config.yaml
model: "audio captioner"
win_length: 400
tokenizer: "word"
encoder_channel_attention: "se"
encoder_widths: [192, 240, 288, 368]
fusion: "cross_attention"
decoder_layers: 8
decoder_mlp_ratio: 4
decoder_cross_attention_every: 2
init: "trunc_normal_002"
optimizer: "adamw"
beta1: 0.95
eps: 1e-08
lr_schedule: "linear"
warmup_steps: 1380
Rows from block 3 of the audio encoder of a small audio captioner, named by matrix and row number. Rows with one number belong to one channel. Each number is 128 + 24 x the weight over its row's rms, rounded and kept within 0 to 255. All counts start at 0. Numbers have three digits each.
After each channel's rows are labels from the 100 clips, of 14848, where the channel reaches its highest value: "responds to" is what is common among them. Only what is clearly more common there than usual is listed. The data: synthesized solo parts of chorales (CocoChorales). In brackets: how many of the 100.
# convs1: first pointwise conv (encoder.blocks.3.convs.1.weight, 240x240x1), inputs 0-239
# convs3: second pointwise conv (encoder.blocks.3.convs.3.weight, 240x240x1, transposed), outputs 0-239

convs1.223:130161147118150126110097082131101151138131114126151113124097159124132086132149104119147101158149140230174144148073109116116101170183116102099148130119125087122123142114148146145173112111160148137123116136128150123111084110124098138116109092126142112141101079138139106133158162137133126152110128160132079124147149137099122111081096165107101153133144145144114137159123116133103174087133088128133133140153126125094083149107123120131137117099141091163132093115091102176129139132110127122131142141137136138076125113122137138161118129172133103110105138115131187108161134107144091126093142128095088135096089106103140134104128151120116120122101132121161164106136152092108098126116154133125124136152127070092191132118130127134142
convs3.223:155168149126138126152113155110103110123129137117080150113122088140118115131178098127087171130110151108119138139137133167132134083116164208157131126082094127125113111089128109168147117141139092111121097164115123138097166094113114125099128103143177105144102096107115100146113164110084113128145171121116155111102137103128079148120101120129110122108110136105151132131113121115150148123155092157118140171139091120152116143129143091110118105097122139124161111148097184068131138112090125186077093129129107154141106103112120110132112118063145134130110124127084147138126131146075122125137104107135114118099131100114129085105132124108126175123100131138118108129130178123075143117119082146122121121136086146127130151146155102116128
responds to: oboe (67); note A4 (61); note G4 (31)

convs1.207:154128146131090122146127130117124082158137103109173092140116127156111153080116154138091125164146114065148160111151131153099108144140116135159136145150156146122113142088153129122151153169123121112097109108103107145152154158101127091133104131170081125125116172116100135149164140134117130151152131144127137164139145104212124127109123145149089118114094123126114161156159123147143112128123115132107125139155088116105096116103145092136094157101112106096129120160131122095087161123118033089116115154167137143150134150107150150164147125121122108113126109107144112163142138168124128087139116151088113158120111127161156125127136082123145125108087175121150116091129154109162137107142096122118107100115153117082127147146121161132122
convs3.207:067148086098170080140109097120128135138131084114121119150156129114126151138149121094121123085102158122140120099104143081150094110142139135087119128123063132119084130165144153130174140118116133107128131136130137147120118145135144132128066115072175104136144121135125128110161165091136120095125137128144138142097152090108198168144146125125105144149113140113172155137126155098136166109170135119088144097092064128133123102156139147096120147136119136125157134140149090117134138141141117123105149126094149090113112109112136122121127112142121151138175166120103167153113123112144092097089107173142148158131088103151157111170132150086114146131139079091099130134162091140137090153101147109118122120129110128112152139119143126109140
responds to: note D5 (100); note C5 (53); oboe (47); note E5 (33)

convs1.128:145120131146189115143136078127165152140116139139094141162095098167123098179184083130135112120165143156135132177147131140141124121119125119051099114112174126103117114132141147109136104141141109155105105123156118114139151153123150160121151138115132143114110087120154169130117156145120132085131109147112190086176113093105141124128145089140116114110184121112140091131141127103148169121113103116151124142095126137138155139141137111085113120111147089110165166136137149180090122141119109134111127106120139104126118136099142143137110136150137152137150125131089122109106155125118149111097154105122124104095112155107159174095183128136115116163188102116108076111114154152113148122119185126129108155111142122159089146134115126141121
convs3.128:108141091099106103149092146142133105143100117108131132073124157145149154061158159105111150112122191113149103109155149139098119132146164107148095114107122115130078127144097103127157130100117119127126100132122124133114103097088129111093161100163152104126077142144139085173124080153131114128130137121098052104111124115146079137101110136101150138141128107122107129113151135137094120150126076147141141134100165157117111138108149142083134136168138123130185131136087137123135126114136148106136152124120127165182141110129143129135160099106145126105162120114118127138100146144154152124148091125123112157107094165133143109100083176102062137125125125103100155124122111135124142146112150113138168150126110128097072123133109097161123
responds to: note E4 (98); note F#4 (83); clarinet (45); note D4 (31)

convs1.49:120099148145153107134118098126104120103122144114163090099135139112118125158113153120143156161155132187129140161116143122152105103098130162149125106108148130143097112130142112141141124164093146134140091112088116110103155121112117092126149058147104107109122149068150110227108119124148119131120150098150162145101104137191166133090164121147120159152113166177141141120121137145081129147136096143131152108138121124124094121095094115125143139133144099125155133109133114138174126132059178137109140124151094143106117109144131122108157144143155127146154138159102161136128109118096140157119094126084118123142106100164125109114116092108091136140143172131138127139127129113099103137141098167100149143150128102085171132126099125158122
convs3.49:128136151188132128141137134129114158136108144109184132128118142153128129131124121130111164143151115139122143109123130137111163156141142101125122128145180126155152159112144152147118154141170081158151118120154188136122102110134149139108179125184126136135124133163151118123170146173125117130116103088154151114141168140142101104153054125126106135108182151108148132126170187137155110149121120118138129154156166157153152105131136157110128127149125127135111142109107111151127166154135113128136115123149174145157089112126181112133135145155187127125105154141158118143130128166141131111112143143139078047126110136151145125130173154157123116160110126157129168110154159108073116106138113175119107159133114163159138103114121161144149
responds to: note D5 (54); oboe (49); note C5 (34)

convs1.132:108130086106074114108115139136109106113108145145185131135146148129132119140102120150109132109127132157115158113090125115170142102141121146135096088107142092156137100105098148131111134140106171123152130093139129150154122112100140133157132088078114158121160109125080145139126113096136170106132131155124100104102101111159136162152109094176103148129130169110114115151141103131141118106105108131083111117108085095157128079150105122124163125087121088073118142075130139132126164107151087130103079102096135118122097123125114118133111134139118152121134161106133189103122094178132150147091125100119125082115132165114173167123174127145141144136085139134134141139131134104125101136121157125132105134109127120162104143104069109166084
convs3.132:137162186083145144121121166155122160114100121155115140105139093124141134116108137167103139123107106100119143129130105172127128133090105163145140151129164110106135124162121127195089118120117156126130094140087125097151123108102167133149140155127124170110122128144108138099149113148129146123138155126035175114123114129155123128133145095126108116119170088078127127102077139152134129123119125144097131120144097123116115171157152085124124128080143106162112091073157084137128094110117126133104134116154135155117135144135131165116118100149049097132120129135084145127149171111143110161105142107094087141126129106157132107128156158112143129134127092140140093134092139166131103119084130143130129157147132105121153156135079126109129
responds to: note F4 (76); viola (75)

convs1.232:094099134129101133130125186144126180123128125176162087144109124119149163127166106148125148137178127170137161151132152107104132137123117127114115081147161151128117115105099088115161110122145103151181141126134112157131115079109144132104127139142144159132117131118148155101099136135173112159139144145128152118137164134161124137117131133148158079105153129116135091127104095166117139121136122105149080153114097144144087145134092124117108115106139109103156106126134142175136140102139117146144087117128132138166133131090150162141120176103110149133171105160092142139097121110209129136126147146103087131115141140156139171088139064141179124156148155109092136107188133127137127158112186118130121116114111115098131158127127105135133
convs3.232:075116145161152079161162134123113169157096162142128129172113155114100111114149140118102172137136126110132134108085135105167104159118102084107132104146076147126100166130148133138092138152127124133130120117116132104128166152142124160107123168077130098149169121090155147121107111077149134167145155132087134115122140112148106160153136156111113122139122117134096123073131186130112153157094126112140135104126125080130118109163129112113099181127098084107120119105119073127150091087135125125082146166135125073124113092101142123118095178126142121138147140120162122136148118112098128111131161121113125109168137115105113108161152131151152111145091130122114148135155132139156120111137145156136093179163087123119144132127083136124143
responds to: note D5 (100); violin (72); note E5 (53); note C5 (34)

convs1.105:131091150134133140134108124130132140153161113124106129165138109208106156119111148172124125098097104128129098119135124138129110141123126130153089143100153075118146137112121172130122108156157149092135110127052128207154151127095126126125137112149101097133123150122137150125176110124139167153121163144150167091104122078061129126127140124128137127103129122148105126132166120182128110132110087128122111136109151136137121102095097111113110136119135078177092159151119145106138132131161121142213140107130142108105110159112116114139169136136164143142157114155122096165131145115090145080096090116118127129100120145125129130142107110120147138158151121122097104095116138138124131111151160136162131110135144133123050139125142153144137
convs3.105:173165096090113128092139148163124121140136122128174118159144157098107156161176113148141108142156133108089133153105116144110142108127147131126142108155106121142136119154162141098082133166139115117108116155130160095135134072066125144125133120123124101123121152188103148135125159110071124120128138132133147121126129105124168162153094098121124124116158164095103169137095184104159144132120108137119147153125140135130128118134162144089100122138109176131126149129158101143130133117163125170079116151125162095111124139154165154139131101097114110166153144178136115168112132107133149140070143135138083112114128123125122127134108130128193137124147130123133092079126152075143140122091158109114107115146138141147190166137125139158105
responds to: note E4 (68); viola (66); note D4 (52); note F#4 (34)

convs1.38:135160094096153103132155150117099108131111124149113168129152143109121112152100151120129159125148143130113157161075140111144135189142135118087116120151115191114152127117167138139108139108135101125177114140119126125114132112136102093157116135147127119081150141133058123125141148120140134132148120155114109168113122165164109131120122165170171108138124158112147156160141089101124111105146124099120126107144138121187101127121110109118113126126123081143146139136145120098136108140102149150144126115134145106128154110123167159130156128097151159162111122136139100016110150195091134181123130153166120113136109130095144127132139086119103125127092100132126098131077115099120143143127112103128104094094150132083160129112144110122141
convs3.38:128131101111139101092086104117140121159100154146117139133150169100160142140118101089132139094165171118100120159135129157159078130121136097114098113066128130095115109149110141114171110123095113139087137142125126187106119148123085139131144160177088111100157135137142140103152104105118127143117102142142167131167101110106153138155112108158143116123121119135136096149123100160122168145096063168141115159127108149135140143209137106131133137138125158146132126143118128129101138123112107103150144144134103103150155129123157082158165119132149131104143128095076090105140097179145165154170134096109122128129143141086111106156150119101142139157090149107132143146138138135175133181129142165166114097124122150146141146145107113124128
responds to: note C#5 (100); violin (37); note D#5 (34); instrument: viola (29)

convs1.61:163122131159141133120091157156123102131173123126184120138115168107111137143092180143118129161182125129153156114145114151076116106163114129141135160145139196115149139101128150114152137098114084084130114131137163112138093180124118156110132157157132083175106156148113128117126160180116124107138133179118139114133117119151145133115109156140174071096141108132139156121129092114084131108152160122159138112120134144107064101122145115108161097118096126153122056124158098083102170129110129115108162140133152153166099132113171145121148116120129154090129131143100122115149078115145111080102122112123111139125147112146093147128139114140148124138146136131115141112147136112118119129140114177139096118124126142102140150108148092128125
convs3.61:083114112143125107142111127126132109123116085110127140146115131134134111092112146083090119126119174138161127106093137130103097146109136045140110110151099126084096147129100132122127139094168139100153140135120168117132159128119144108119117135096136090135155102082154144099126138127128145136185112125101142122133108145126111135095121136132142166174136135138124109113100171149104135151084143111171096137090148106172078068113118098126114178177137073104108164157104148169142136115117109090136107128080127134138131115098116123098109112183125107157133142177107142105080161125139166119108118120129180114110157140127181131134150112125122099125121168138105136083111099110133128121117152145115149134109086134119130117107114150127138
responds to: note D5 (100); violin (55); note E5 (47); trumpet (37)

convs1.34:122121129122098100117102122139143130128134148117153121152110117101114123154113160144152138149149163213141150154117140122135097119150134165117133112146120111133099130100148122149130123142152129135133114136126129149141036105083082149137120128161104148110141096129136107120114149134176146100103157148136120161166107115146115162060126120169122130141114136145039147122132120143100111161161095097129103133156108176153118140123144131129149072128095103130153102144106099116151123135102111113136087123206125130119138148169140175141113118175124144147143130132136149111113099114108134113125113124138151118051112132110142123102168142114083126148064135130111134122113132119105115144136094165132131128118120115119173124112092110111127
convs3.34:156159133080144121129148136154179137151129118130154164164115112096114134140087150135151084115132124164166136142113089145121113096114132117117089086154206125129103169130145141143177136098091153124168136107131152145110142137082135103146107107112132127125160156148145157108101123093143146147081129150153116129121121115132198178122156134150116136168112108131111195142117128119155134137113157104187119128100149105103111172163149144119159122125144143111160162139138145102160112134130138144132131144076127109131131110132190123120131126131151137180132152114112131138128099102145081152168117153132123164143141103150142143139100096119138106159123092115160105150111118096140133134130188124107123155129095103150114104103121128132149
responds to: note D5 (91); violin (85); note E5 (30); note C#5 (29)

convs1.170:134112118106103108107127166096117108106056151120133193086157133132111123148134105133130112147129150238108131145102139134115166102116163112118109142140129067121135144131129152119173102115149120112162147144099098101154095132162107134103105096128149109141148111138091118111146142103156115134140101162150142105159111117166143127104114133131144152119107118100153125142147129125144140176170146100116133110135157135169136084143140104106113118086124133139144158140093119125075122106109167051158172120143114148116095164115142146132106136131116118132111096132076135080103139155128152125092110110127099135068094115093134141116134111126124118143093128083151130113095110100108143137163132148133123132140112120151130130137134139135144
convs3.170:130149132185163162140135104136139156065113126109106107136150099128103116100150124130138114075130122117143104119127096136125133107111081114111134123123120113108130085181122148068126125105142139130142123139121082089122139128107127107084123081110121093123153099099145106125093121145108135150162112117104131099149107154143165109148168123133119136130147103183111153127125121141131130129104111165102127132137148149116098053061124110109140132101117168147105160101123112090122174133152199095135132110167127141145150109116097098136131110148092117138132069114138135120152141118109188092116126143106091130151097136103145116183115124108114149153096097154131109192101132133093154127160149145136106120120136114121106141111123136122125
responds to: oboe (100); note C#5 (100); note C5 (41); note B4 (25)

convs1.94:144102135151165131141090105116100133111140145146107159121122161143133118124126074098132080100101158083121098134127127123143133101142107135135140140137118091125136104107119144112170107169116113139118116115125089099106119173163150139148128096143136105104133098138172106100145166131108146165121135149157188080119147156130127143083134126131132149098126150115125081056142131136165091130126104109156117141097141120067212082131110095163142119111133077136158137133127120094125120097119136145164102155102108141069145127087133121141100125139118118139082114131127112076102155146129166108111117127124100141159137139120117143120134129111105114141144107113102132104120139123140133125131075107152167168123150142143094092137159147142088
convs3.94:153116154132114122123127122092096106135114156145122151137101122146118114151132113152137088188143105119102117134090096184137122131126173131109143088108147141125166131098136122133068129183088124105099115101127121169095129105111093148154161157132114171142136094130061128129101178153094125155164115100084159126117162137094136129134092129131128104083125143140122134154133119090134117107124099117104086110152078124140118129147147109113114080133089154136131101128160135116112131145159124113117115121139111083120134155135097146149113151099176098151107172130146124139114090112130089143144125123139129143110160139146132101153155149103132132102134145142157119098127140135112117103045162124161121188133163137114136108153113121171112
responds to: note E4 (100); viola (62); note D#4 (41); note F#4 (37)

convs1.52:145171144178154138169167132131086113157147139118097104162136161164138136081098171104136131145195102158141168191128137137127111136127137153083157123106142158154135127137143095121157128139136122113114128142141125162064118146138140136127120102148114130116103143136084127167146129171114124150143145137131135126134152141180166154135121131068153138143104151126130124127150094107121115106131127127129101120088140133104120146118114160176144158092159165091163148126095127144176114148136103102163120158138146151164127109099144133174097151090134099177129103120128137126132147154146122095140112135074112135141141095162171161126134101120151131106154122098129136144157092099110122142122108133117124096087116102129072118139149123133159
convs3.52:120155163115144113108132117110135091151134105171129126113152133143130111074117150121143099176173096133140167121140117113050178147149119147127129116150191098132127113110138109101144166096096134132126152134168190125127122124125159131122137106161106125124127142140127109158153108160125127109159120125123115097116134160118112103156107126160094101142164130121116125106136108135136114133111147115138156132121144088112171122067160154173116096118155137121112123135138143165123111150127098139137147194132113225108147132129130142128129154141089122095182153140110109135099140103139146155090169166121109138160161163147134145136141138142105112133118153155102162096126140090132125100109114102162115112093159123132136161106135150166133
responds to: note D5 (61); clarinet (56); note A4 (39); violin (37)

convs1.0:138152146090124150145143104093113120117121160122125164137137155149104155169135150114108108127100141106126141121126134130126182188093121167124161114142092114135146122143072153138120172146118068133114141134118142154124140104134131100105099097103149118120138101129163095111134090120127127120135102079128162146109131112121129115121118130102096143102133128119153119175099133090135153111110126139154148122088123125118200123102148093122135143083130074066101157142123132132091125127113145117157120163159133130078116141140142149125110146132126116128103092143124151144099097156074081132168180101141111121072118119088142133130160069113134122135120096124099172107116131117143131112162105112119142138089120142133080155153126161085144
convs3.0:114164150156131112141109117143123142126192095124087114142151150121144134110116115087105140151121138149158119133142122099117120096137135127117095128140170097095155107140119131122149122120081140101126099129123113107151121162143174099119120099111113165168130115136140137149114103123164112140132133173115130138152126115210122113126164131159137160147138101149126122102144129091096117146132130159153130163173133163176125144078109108182140139147130144113131165127101143172118120080104143108133155136172145156169156113105124110117134129142105148129220108151157151151145153148120149097143178107144144167162172117112104095145127141118131110179112137146144177151148136150171123107136151115168147126101127094148124125144125156131153
responds to: note E4 (100); clarinet (89); note F#4 (40); note D4 (31)

convs1.14:121137150172089171121104100169133110116114126141163101115127151092134148161154121128099110136106172141122110152128102099111119100088145163162117134126154073120135101108103106090111167172160127127144116099119125118168114127087119132125143107143129138141104148162097135122128082148098128122154130164122134145151144085247176100108111133173107150148170093141095111122141122113117114141136144149099110126131129111125144112135131111126150128117176112095142168116105151112125127097118095129090105116132146151149153163089132143118138130121119106146135112119107178146120123151158111103133107110123112139150131125125102139104133139125127111139114119163166138164129110111091132123130140152115151060134124107099122141143094147209151
convs3.14:111115085089157125114120112143090160124104091152124110137124092156147092119127103122134105117111093123123117097155114085117101075131143125095140136101113092086139113117125108167125102131114070120091161137104157111175111143113121131155105101115129158147102113121084164147120112105178150153104148119086146099101119091118135155161132098111112111181098088099145115116107143111107128165128156120173099124106072154133141109183119093124128127104145081116146128145123185094113105137090084134126130136106138079132118087116090119126099134094117137100126143110074133158137084106113113120120159157125117131119105159158152118145111145128099107108160116100099106126130108113132111119115105146110114106152101095121126160108110132114152
responds to: note D3 (94); bassoon (63); note A3 (45); note D4 (40)

convs1.55:147171126129162187151118140148132125137100177131126138107123133134132165135117124160109153119088136196128113108092143140147110119138129173150127124117079126136173117104110126093086169134140161141133115112128131197082158148085100139123100122082131116154184110104092128146122121137166134078123146139137125129137115118141134123140115123111135150127188147123165112142184127187157119167094154110129153130117110146146135096132109103146150156104102120135125124131106143112124143132115132152159096145063129132116121123110124117149106141116118132195108172142131162143061122136190197118118137159146163114119119118119109166165129132130130117120129106131133113129117119136142135128111167157132104132123119122156124106135081107121143
convs3.55:163160143114109115098146131121117128088097139146126134113163116098153129108111120095122167152150132122087116111178079153108111124096149156159131129068103113142146140106139105167107131137151078139084142115105124122147114130091125125148103185155135159115078130134123090119072137113134140153183160084076126097128142111141120109156088111150137087100159114104084112134097098107151140100080095117162127114142123132089120101138131095118138119102127127168116107126129133085151117108112124122080150120087151120064127123118134120115105126138163091098087110132124112133120115123066161126110152112136111092100132107132128099156174109135138097121111138118147137117122135123127117122085137171107106140124126117126141167152103156095138
responds to: note E4 (70); clarinet (69); note F#5 (30)

convs1.208:136181112097149138138071089124082167114122130089181129115153122092138140143155146172106102166123146088124148143118133121176111120122147139139121116124137094117115130146124118113128147151111169096107139090114113095129143100164135099124155121148158164185155132126092131103123123165131097126113151118111115151097130134149146125142130126118076125157159152128129143139118110157126141116136106220151159119134104145116110140104107135128160137142120137147148149157180129157148144110099116131138127142140105147146140133119121113115120131135077099162127147166170155070115133121128108144146092102111063125113112147117188098132135136086103101151091156153163104119093128159132126138153175146133109102089109107097133164114128129110107
convs3.208:152131152101118119128103143126118130106176121116110080097134142118125130116097141103182043116156079155110111114090161082128104125126082103144114162093182125124129137109135161153154114132112177095122130126134119176138152155105141123167101156089108116149139126148121118139137118089151166135140148114128166160145154140108173153144135146112099125130129050162143146132142173121127127110150147108120122128136109109112105084093094153143152092104131136110115133101132129153188118129116131136148163106061136107116131189126135136099117144161103110120128131140136105128128140084141124110125118107136141141143114129171116107127106142102143085141139128106147097116101109131136138117124185114103104124173105108140128170102115107107121
responds to: oboe (66); note C#5 (66); clarinet (34)

convs1.37:116145126155136155146150121117127095154161126109126147114156096176165075116125128118105143133128136130115100078103111106186157136095170133124093148111072157121162148117179142154129120132151101140147140083155139132132104123167159110090102129134147141123160131159062172082155119136095133115163127140149099152121114144114119164139118123178168089151140122165117080113106114143099144130134145141161125092122123131087180166127140130139130142096116147180142120141170139114133153120151166115122158098117164099135136097127118138133111146106123142125156126146154109119125184111084144133147131167120141151147158129124139161131168090131129117131083123114083147130123086115138146106130109117131088086116118121116133097121130125089092
convs3.37:083123136150123119118170136164105153177148156168112116107119141175141126113105151103084127128136161116145100143130179134116159147150115144124119171150132137135144137145112164149125121136116103137146148155167136126104133173105152110098172080123097143126088106121134099132166101124152115145101113148122129131139110140168151190107114112135115155128124077139138176139150138091117128110122135141127170179136100104183127143111126086183129152106166131124105150107151141118133124108134167146127147150144114102145062124112158135126118170115067115166166137104152164121118149163148125115119124135156091197139132137117121129139148160140150120105121130137108115095110127125124133096166104150133155102155165129084132131090155120156125
responds to: note C#5 (81); trumpet (71); note D#5 (48)

convs1.145:141101149060161094122157114157127077129117111104056113142167125166121139122142121127129140127094091141131138117115146142131127167104074122146071144113125104128124144141154113095140113129188124109120113093119116149153139087124139112127101129132135109158158126139113192165136111152122145124117167113139113123127168156141135081108117138145125086128135114141123150155096169100183166164112129090140155107130162182149140145116135075142099125152114123109096140124128167146134137133138121123119136110149150126123112169172115104133114094091140172120148131200132124141156158118118155137108131154121126121098142114090106096110089142164132159131118153107139114145127136163123105166112118127127128146143140147105117173126161085109090
convs3.145:135131176133149091122139099122085103120069140117121155126128119116122125141146098095145122175108163132124153092114154148119158161166151096210179147138116118143129155136118149111108119149161113111144140134108123143074134155118107147128149160175122147156116132101108107151120166135170102160146112098141133128136134118117152116139190131113182144096115162098114127098101160110161130135097135115153150089184103113110139174155120120134162104105129095139097088085140109134132104149130124112116108123126123120099115155126132143090088126173130143143059126138117135138127098124130100133143104086116162150135166126114117169145132120152161118109179119170112158103116145113159144114100117093097137142144109126094124098111133129135123
responds to: note D3 (86); cello (86); note A3 (46); note G3 (28)

convs1.31:162106150115157088095103087151120080121105124124110164141102106150123123092126105105149106147145133117152133143129134122131151164134122099131142142133178123148136144105134137150096146135181135116120146152130111142125092133101105169123125092139125125160116150121126118135121174146173128168067149152164086061131121138117141125090123142154108167139137072122117115163171119149122116133116056119157055127126110128080074147121161155097086122131132133119162095090122108140127115105109113155135089174139138162166103136116133134151123130151140136123154130149136124092111124151129097105138150153123110097184116152163165145142165145158146153155126169125152122119111130127116138140103134105102141114123159121094167092130116127137109
convs3.31:119128119087134157137141151071118139064120138141077071124094123129116102139130146131155126146108107105101105152104133092150117116130142139143135148141173109137167134140101099113132173127112125109097135143109143141162135131094103154136142138152140179137094154167169113137175174133122156093154101129156124132142146100138086124119129133150140131096109138109109149102102111107105155109127120177130140116128116126131086122124087130154145115123091150154121095155145095130101139112102136148113092123134131133129081212121113121088115093138106134131145119137135124153152137154104111118127133125113122087105104084094112110096184172102092128101115115127132121125161128063108077125130109142160114119075133097108170131159147150114117
responds to: note F4 (73); note G4 (41); trombone (39); viola (30)

convs1.114:108139118135144144129158146142102116121129153122089145131142127183090103124101154133157134113133142170147114126110130123138128154104130142138121148142117148126108122120118130195141108125163156090151103074080123146183107170108096108133169134066132143097133110111126126092144143093125164201118100161148102080138142098084134158104135133119088152083099134151119140141107120149127143147118153100119101154132115111119091128128139153174138153123101070161129124116121113129120121139130170126155113166148134144071137154108151109135162110114131157118164117134148124113159112112104075098117133134129122153128130109166118164131110133136087100102089161114131079154063108126128144101112162128122109115158121183124145149131114120134122
convs3.114:097104126156130134134143087124120094137139129120128111117121109177149156122124150152104147133102162126188102162097137101099152118087140120101110146127120119110120152147143129133149113163166123076132098131109092177136129116159139126117147102128112134136102129084121105115099149127166126142116146168160112122134126110112143105105115095125150116134122117129137079130127099132138165084115161152136141167113108118208174183086145111165133114101074121118092158134127108122143124115081147102123083144154119105165086144077130098109107095122112100139138102105116119099164068122091157072149132127125136138107129149147099140127171100114131168130113133117145120134078112108072137128142106121136100145159121129119107118145158116158119
responds to: note C#5 (100); flute (57); note B4 (34); instrument: viola (29)

convs1.166:145117126072084122099196150136112109099127154135130132127138161137181125154154114147140146164091142156119107112126112120124107096116096107129107098139140148101120139113076156138084153139106114120129120122108125129133115089107126111109168160109144086134098130134147192134117133147153127094098126184102084137123107081191148087147116134147125140169118151114129145128142130120165127141105109145132068111101154120147077124173118151124142116160115102089132124127130143128123107110133124136112094146123112142134135160130136136126140089114157125142076144097096147158111150152124115129131151091161148106056121143166102115170163113135112092131101104101086141105159123127092144143139159137156131108084089127120107150108102143135126
convs3.166:182176129165123154125127119173127120119153139139142134100128142115099139116143139149119130120125131113157130134138157138138142168135148127135148112167151172190153071154106197103135109162141182118132160142149107164067136125211160113091156116152148117144159120156129111111157113137149120094118133113164141121124123123128142087150104156114180149143127140118109108181161132131156114117146117122148103145174128128135120180137150154124140108138143168093088164107104132139122140109163124108139128123132129158173138173127127137150134121132148126167120117124170132150157123133176139117160133139156124148151113110134077145128109118115159157145173141140102145082141115141172134160137155132162124102135131154113145103105145151153126
responds to: note F4 (43); viola (33); tuba (33); note D3 (30)

convs1.125:123115125120143109100162189125127099157143083163121127131117139134126174082137101102076114169162166166148121104110157145133165160118091152135125114110133142125136123120129104115141182107127141152111145112121087132080101116105068111125099086090118159159132144082112147054146074131111104129136136123120144116110145132107161121117127138134117131081103165111160138145142123123145148159133146097149140143109121147120095179138128148122062135118104100097134129090081120113148129159138157120142067125120137119160099123149116130148139146103134110125104181138143107120082131140153127132147112165128148120179156094107155114147123118081132129106179125138111115116120115143120114116133144115104112092119116138111158139175138133104119
convs3.125:117109134154157133101181121152146128101127108146140171140155156122145138129125123141164143106128116132132136111122101170142104082141145162146147138082056130116104118127133120150185120099083112124136146115107096106146133111154128126130082195137118126121132143116157154119127182145112099160142127120148135105136104097124090157141132174091116127127146116153090114140140132131122125117143112108101120122139150128091118086155121092111052096150137098151135141108086155125142121115129119106096140111099130144146134083129160132122113136124192113082101112154153102106130096139113130162142108152134108092129091106126109100153115087124110119074097189097095089128176106133117118103126129115154153130115117136085110148108121103122091
responds to: note C#5 (100); violin (85); note B4 (47); note D#5 (27)

convs1.108:135164106152103102176104134101118158165122138124157107125123145129111089128117170163135128140128103118137116084136149126139118129158126134179080112115183109147162133139090141098096151106106130100100108138110114146112103148098112085125143061119138124137164162122138122121130122115174127096126145108155114121133125123148135134147169143120132101131100133108140113145133093152121094151151088133121166126131121148114135102090138143139151104184099109150066099142121139098130110120104127126096139112177128157119112121131147116123114148073123155123155094123128075117139155129116149130142129157110137104139116156119114140146132147093108170123102219125188142127099124105099111134129164189107099095158135118156132088115104085149139
convs3.108:151191179123137118134125106143179100080109096143104138108142151120152142039121129125149127090098148139131127160125099095158144105127128148109128160159172136147130102151140161099189136107123167111129113122125144164124140098136148118137135151104138098123160145134158140149117147100144133094139153154122091159113117129125152130115179115123136114149096087102133143145124138166123116117133090120110158164105119118130187184106098105133105129154155123151140134118119154146134187106133110108147134128159105124126110137085113170152100128148124117125139105135151112131117133112141168139139094142129126174127152095132136143081106114117149126095094172112112109071116142129115139139153161090124113076106149114163139113136154103170103
responds to: note C#5 (38); bassoon (36); clarinet (35); note A3 (31)

convs1.47:092138113127162115165091118148102151137140145085113130117128133101111159119106157139139130135102122111136181138131136130123095118200113121115103139152099104101131075124142149139145129151096093160127140116115152101148124126125122129123130065162141135130129094098143125126128072129121100136155145132123138196169133122124123156148093099104150115121150156188099119096162142193165109144141117127151123117111128180150133126087154159182123116109124149137154159119132130154144126138114148093151121131163134145114151109154131141084141112117135130175059131079105145124142096122170138126135086109122109082158128152153117135159099110136096097114092141120126106107152129092128079127140116141130108082123109118122185113122125125151123
convs3.47:149178154140111111128145105095120172123165145129093126112139166145174122160160088126114115110108125117165093148098155094159076102119132154171122096133121134163139132130125121148121157132162119124105140088144160127095158172119092110128161131075090095098149110152089157121119131129142112147129107110098097144145149125123127126115145131147142170141096108113132137142092127141125168132080165167143142116120101157084095146101151095147136093069113119129113140106127147101120132108132139096132116123135111105151128153120110069151126125128131139115097133108109156146108138102070118130128110148163143147179133123168081150146112128096123125165130123135182121098154136110106156145102163118126120125113099152154130076161099133098085
responds to: oboe (76); note A#4 (63); note A4 (43); note B4 (35)

convs1.32:139127128154112137099122141101185149135144113161091115128134138118120152144094169131172145139135124245138111125155157126111120117119147173149106137136113125143158161119153138153172103124146110154175137113115113120143052160108127123139116140121111105160141110170131155132116110134095122162145140128125119118197106151122132117165151122150172127117083173120123135084142107094101107121139097070124152156149128130142100146140144106109107129150126048134077115111163104099110147132162166105130109146130111167122137128130130119116145132107133126109120138100115158091130125106118143115087104140139144117115110100112110134120092120136092117101110107102150149144105128132108133129132133157133167134170104155135182110117136125099128
convs3.32:115129102165121131098105149133147161117144119135104123135137110089169150151157126184143135137157164117134099146111164117149142138123128148128110151177253105125153145137126112159136144129134140114119063162140112109174143116111145155093167171105112133122109081149150094105167143126112169122123126137132138123137173080134137126146162133099119116137147129163146151115125125123143132116155146155151149148156140191151095167150149148085125129093114122136159167113135140117135105121091125169144148160125145120131080143132134079136137128124122107135123140147109154128159121128105105090159155142120145142145113161145108140132160143091116143125092151120170143117122107113122170143124130092134155158101128119129175089132116141156109
responds to: note C#5 (88); violin (78)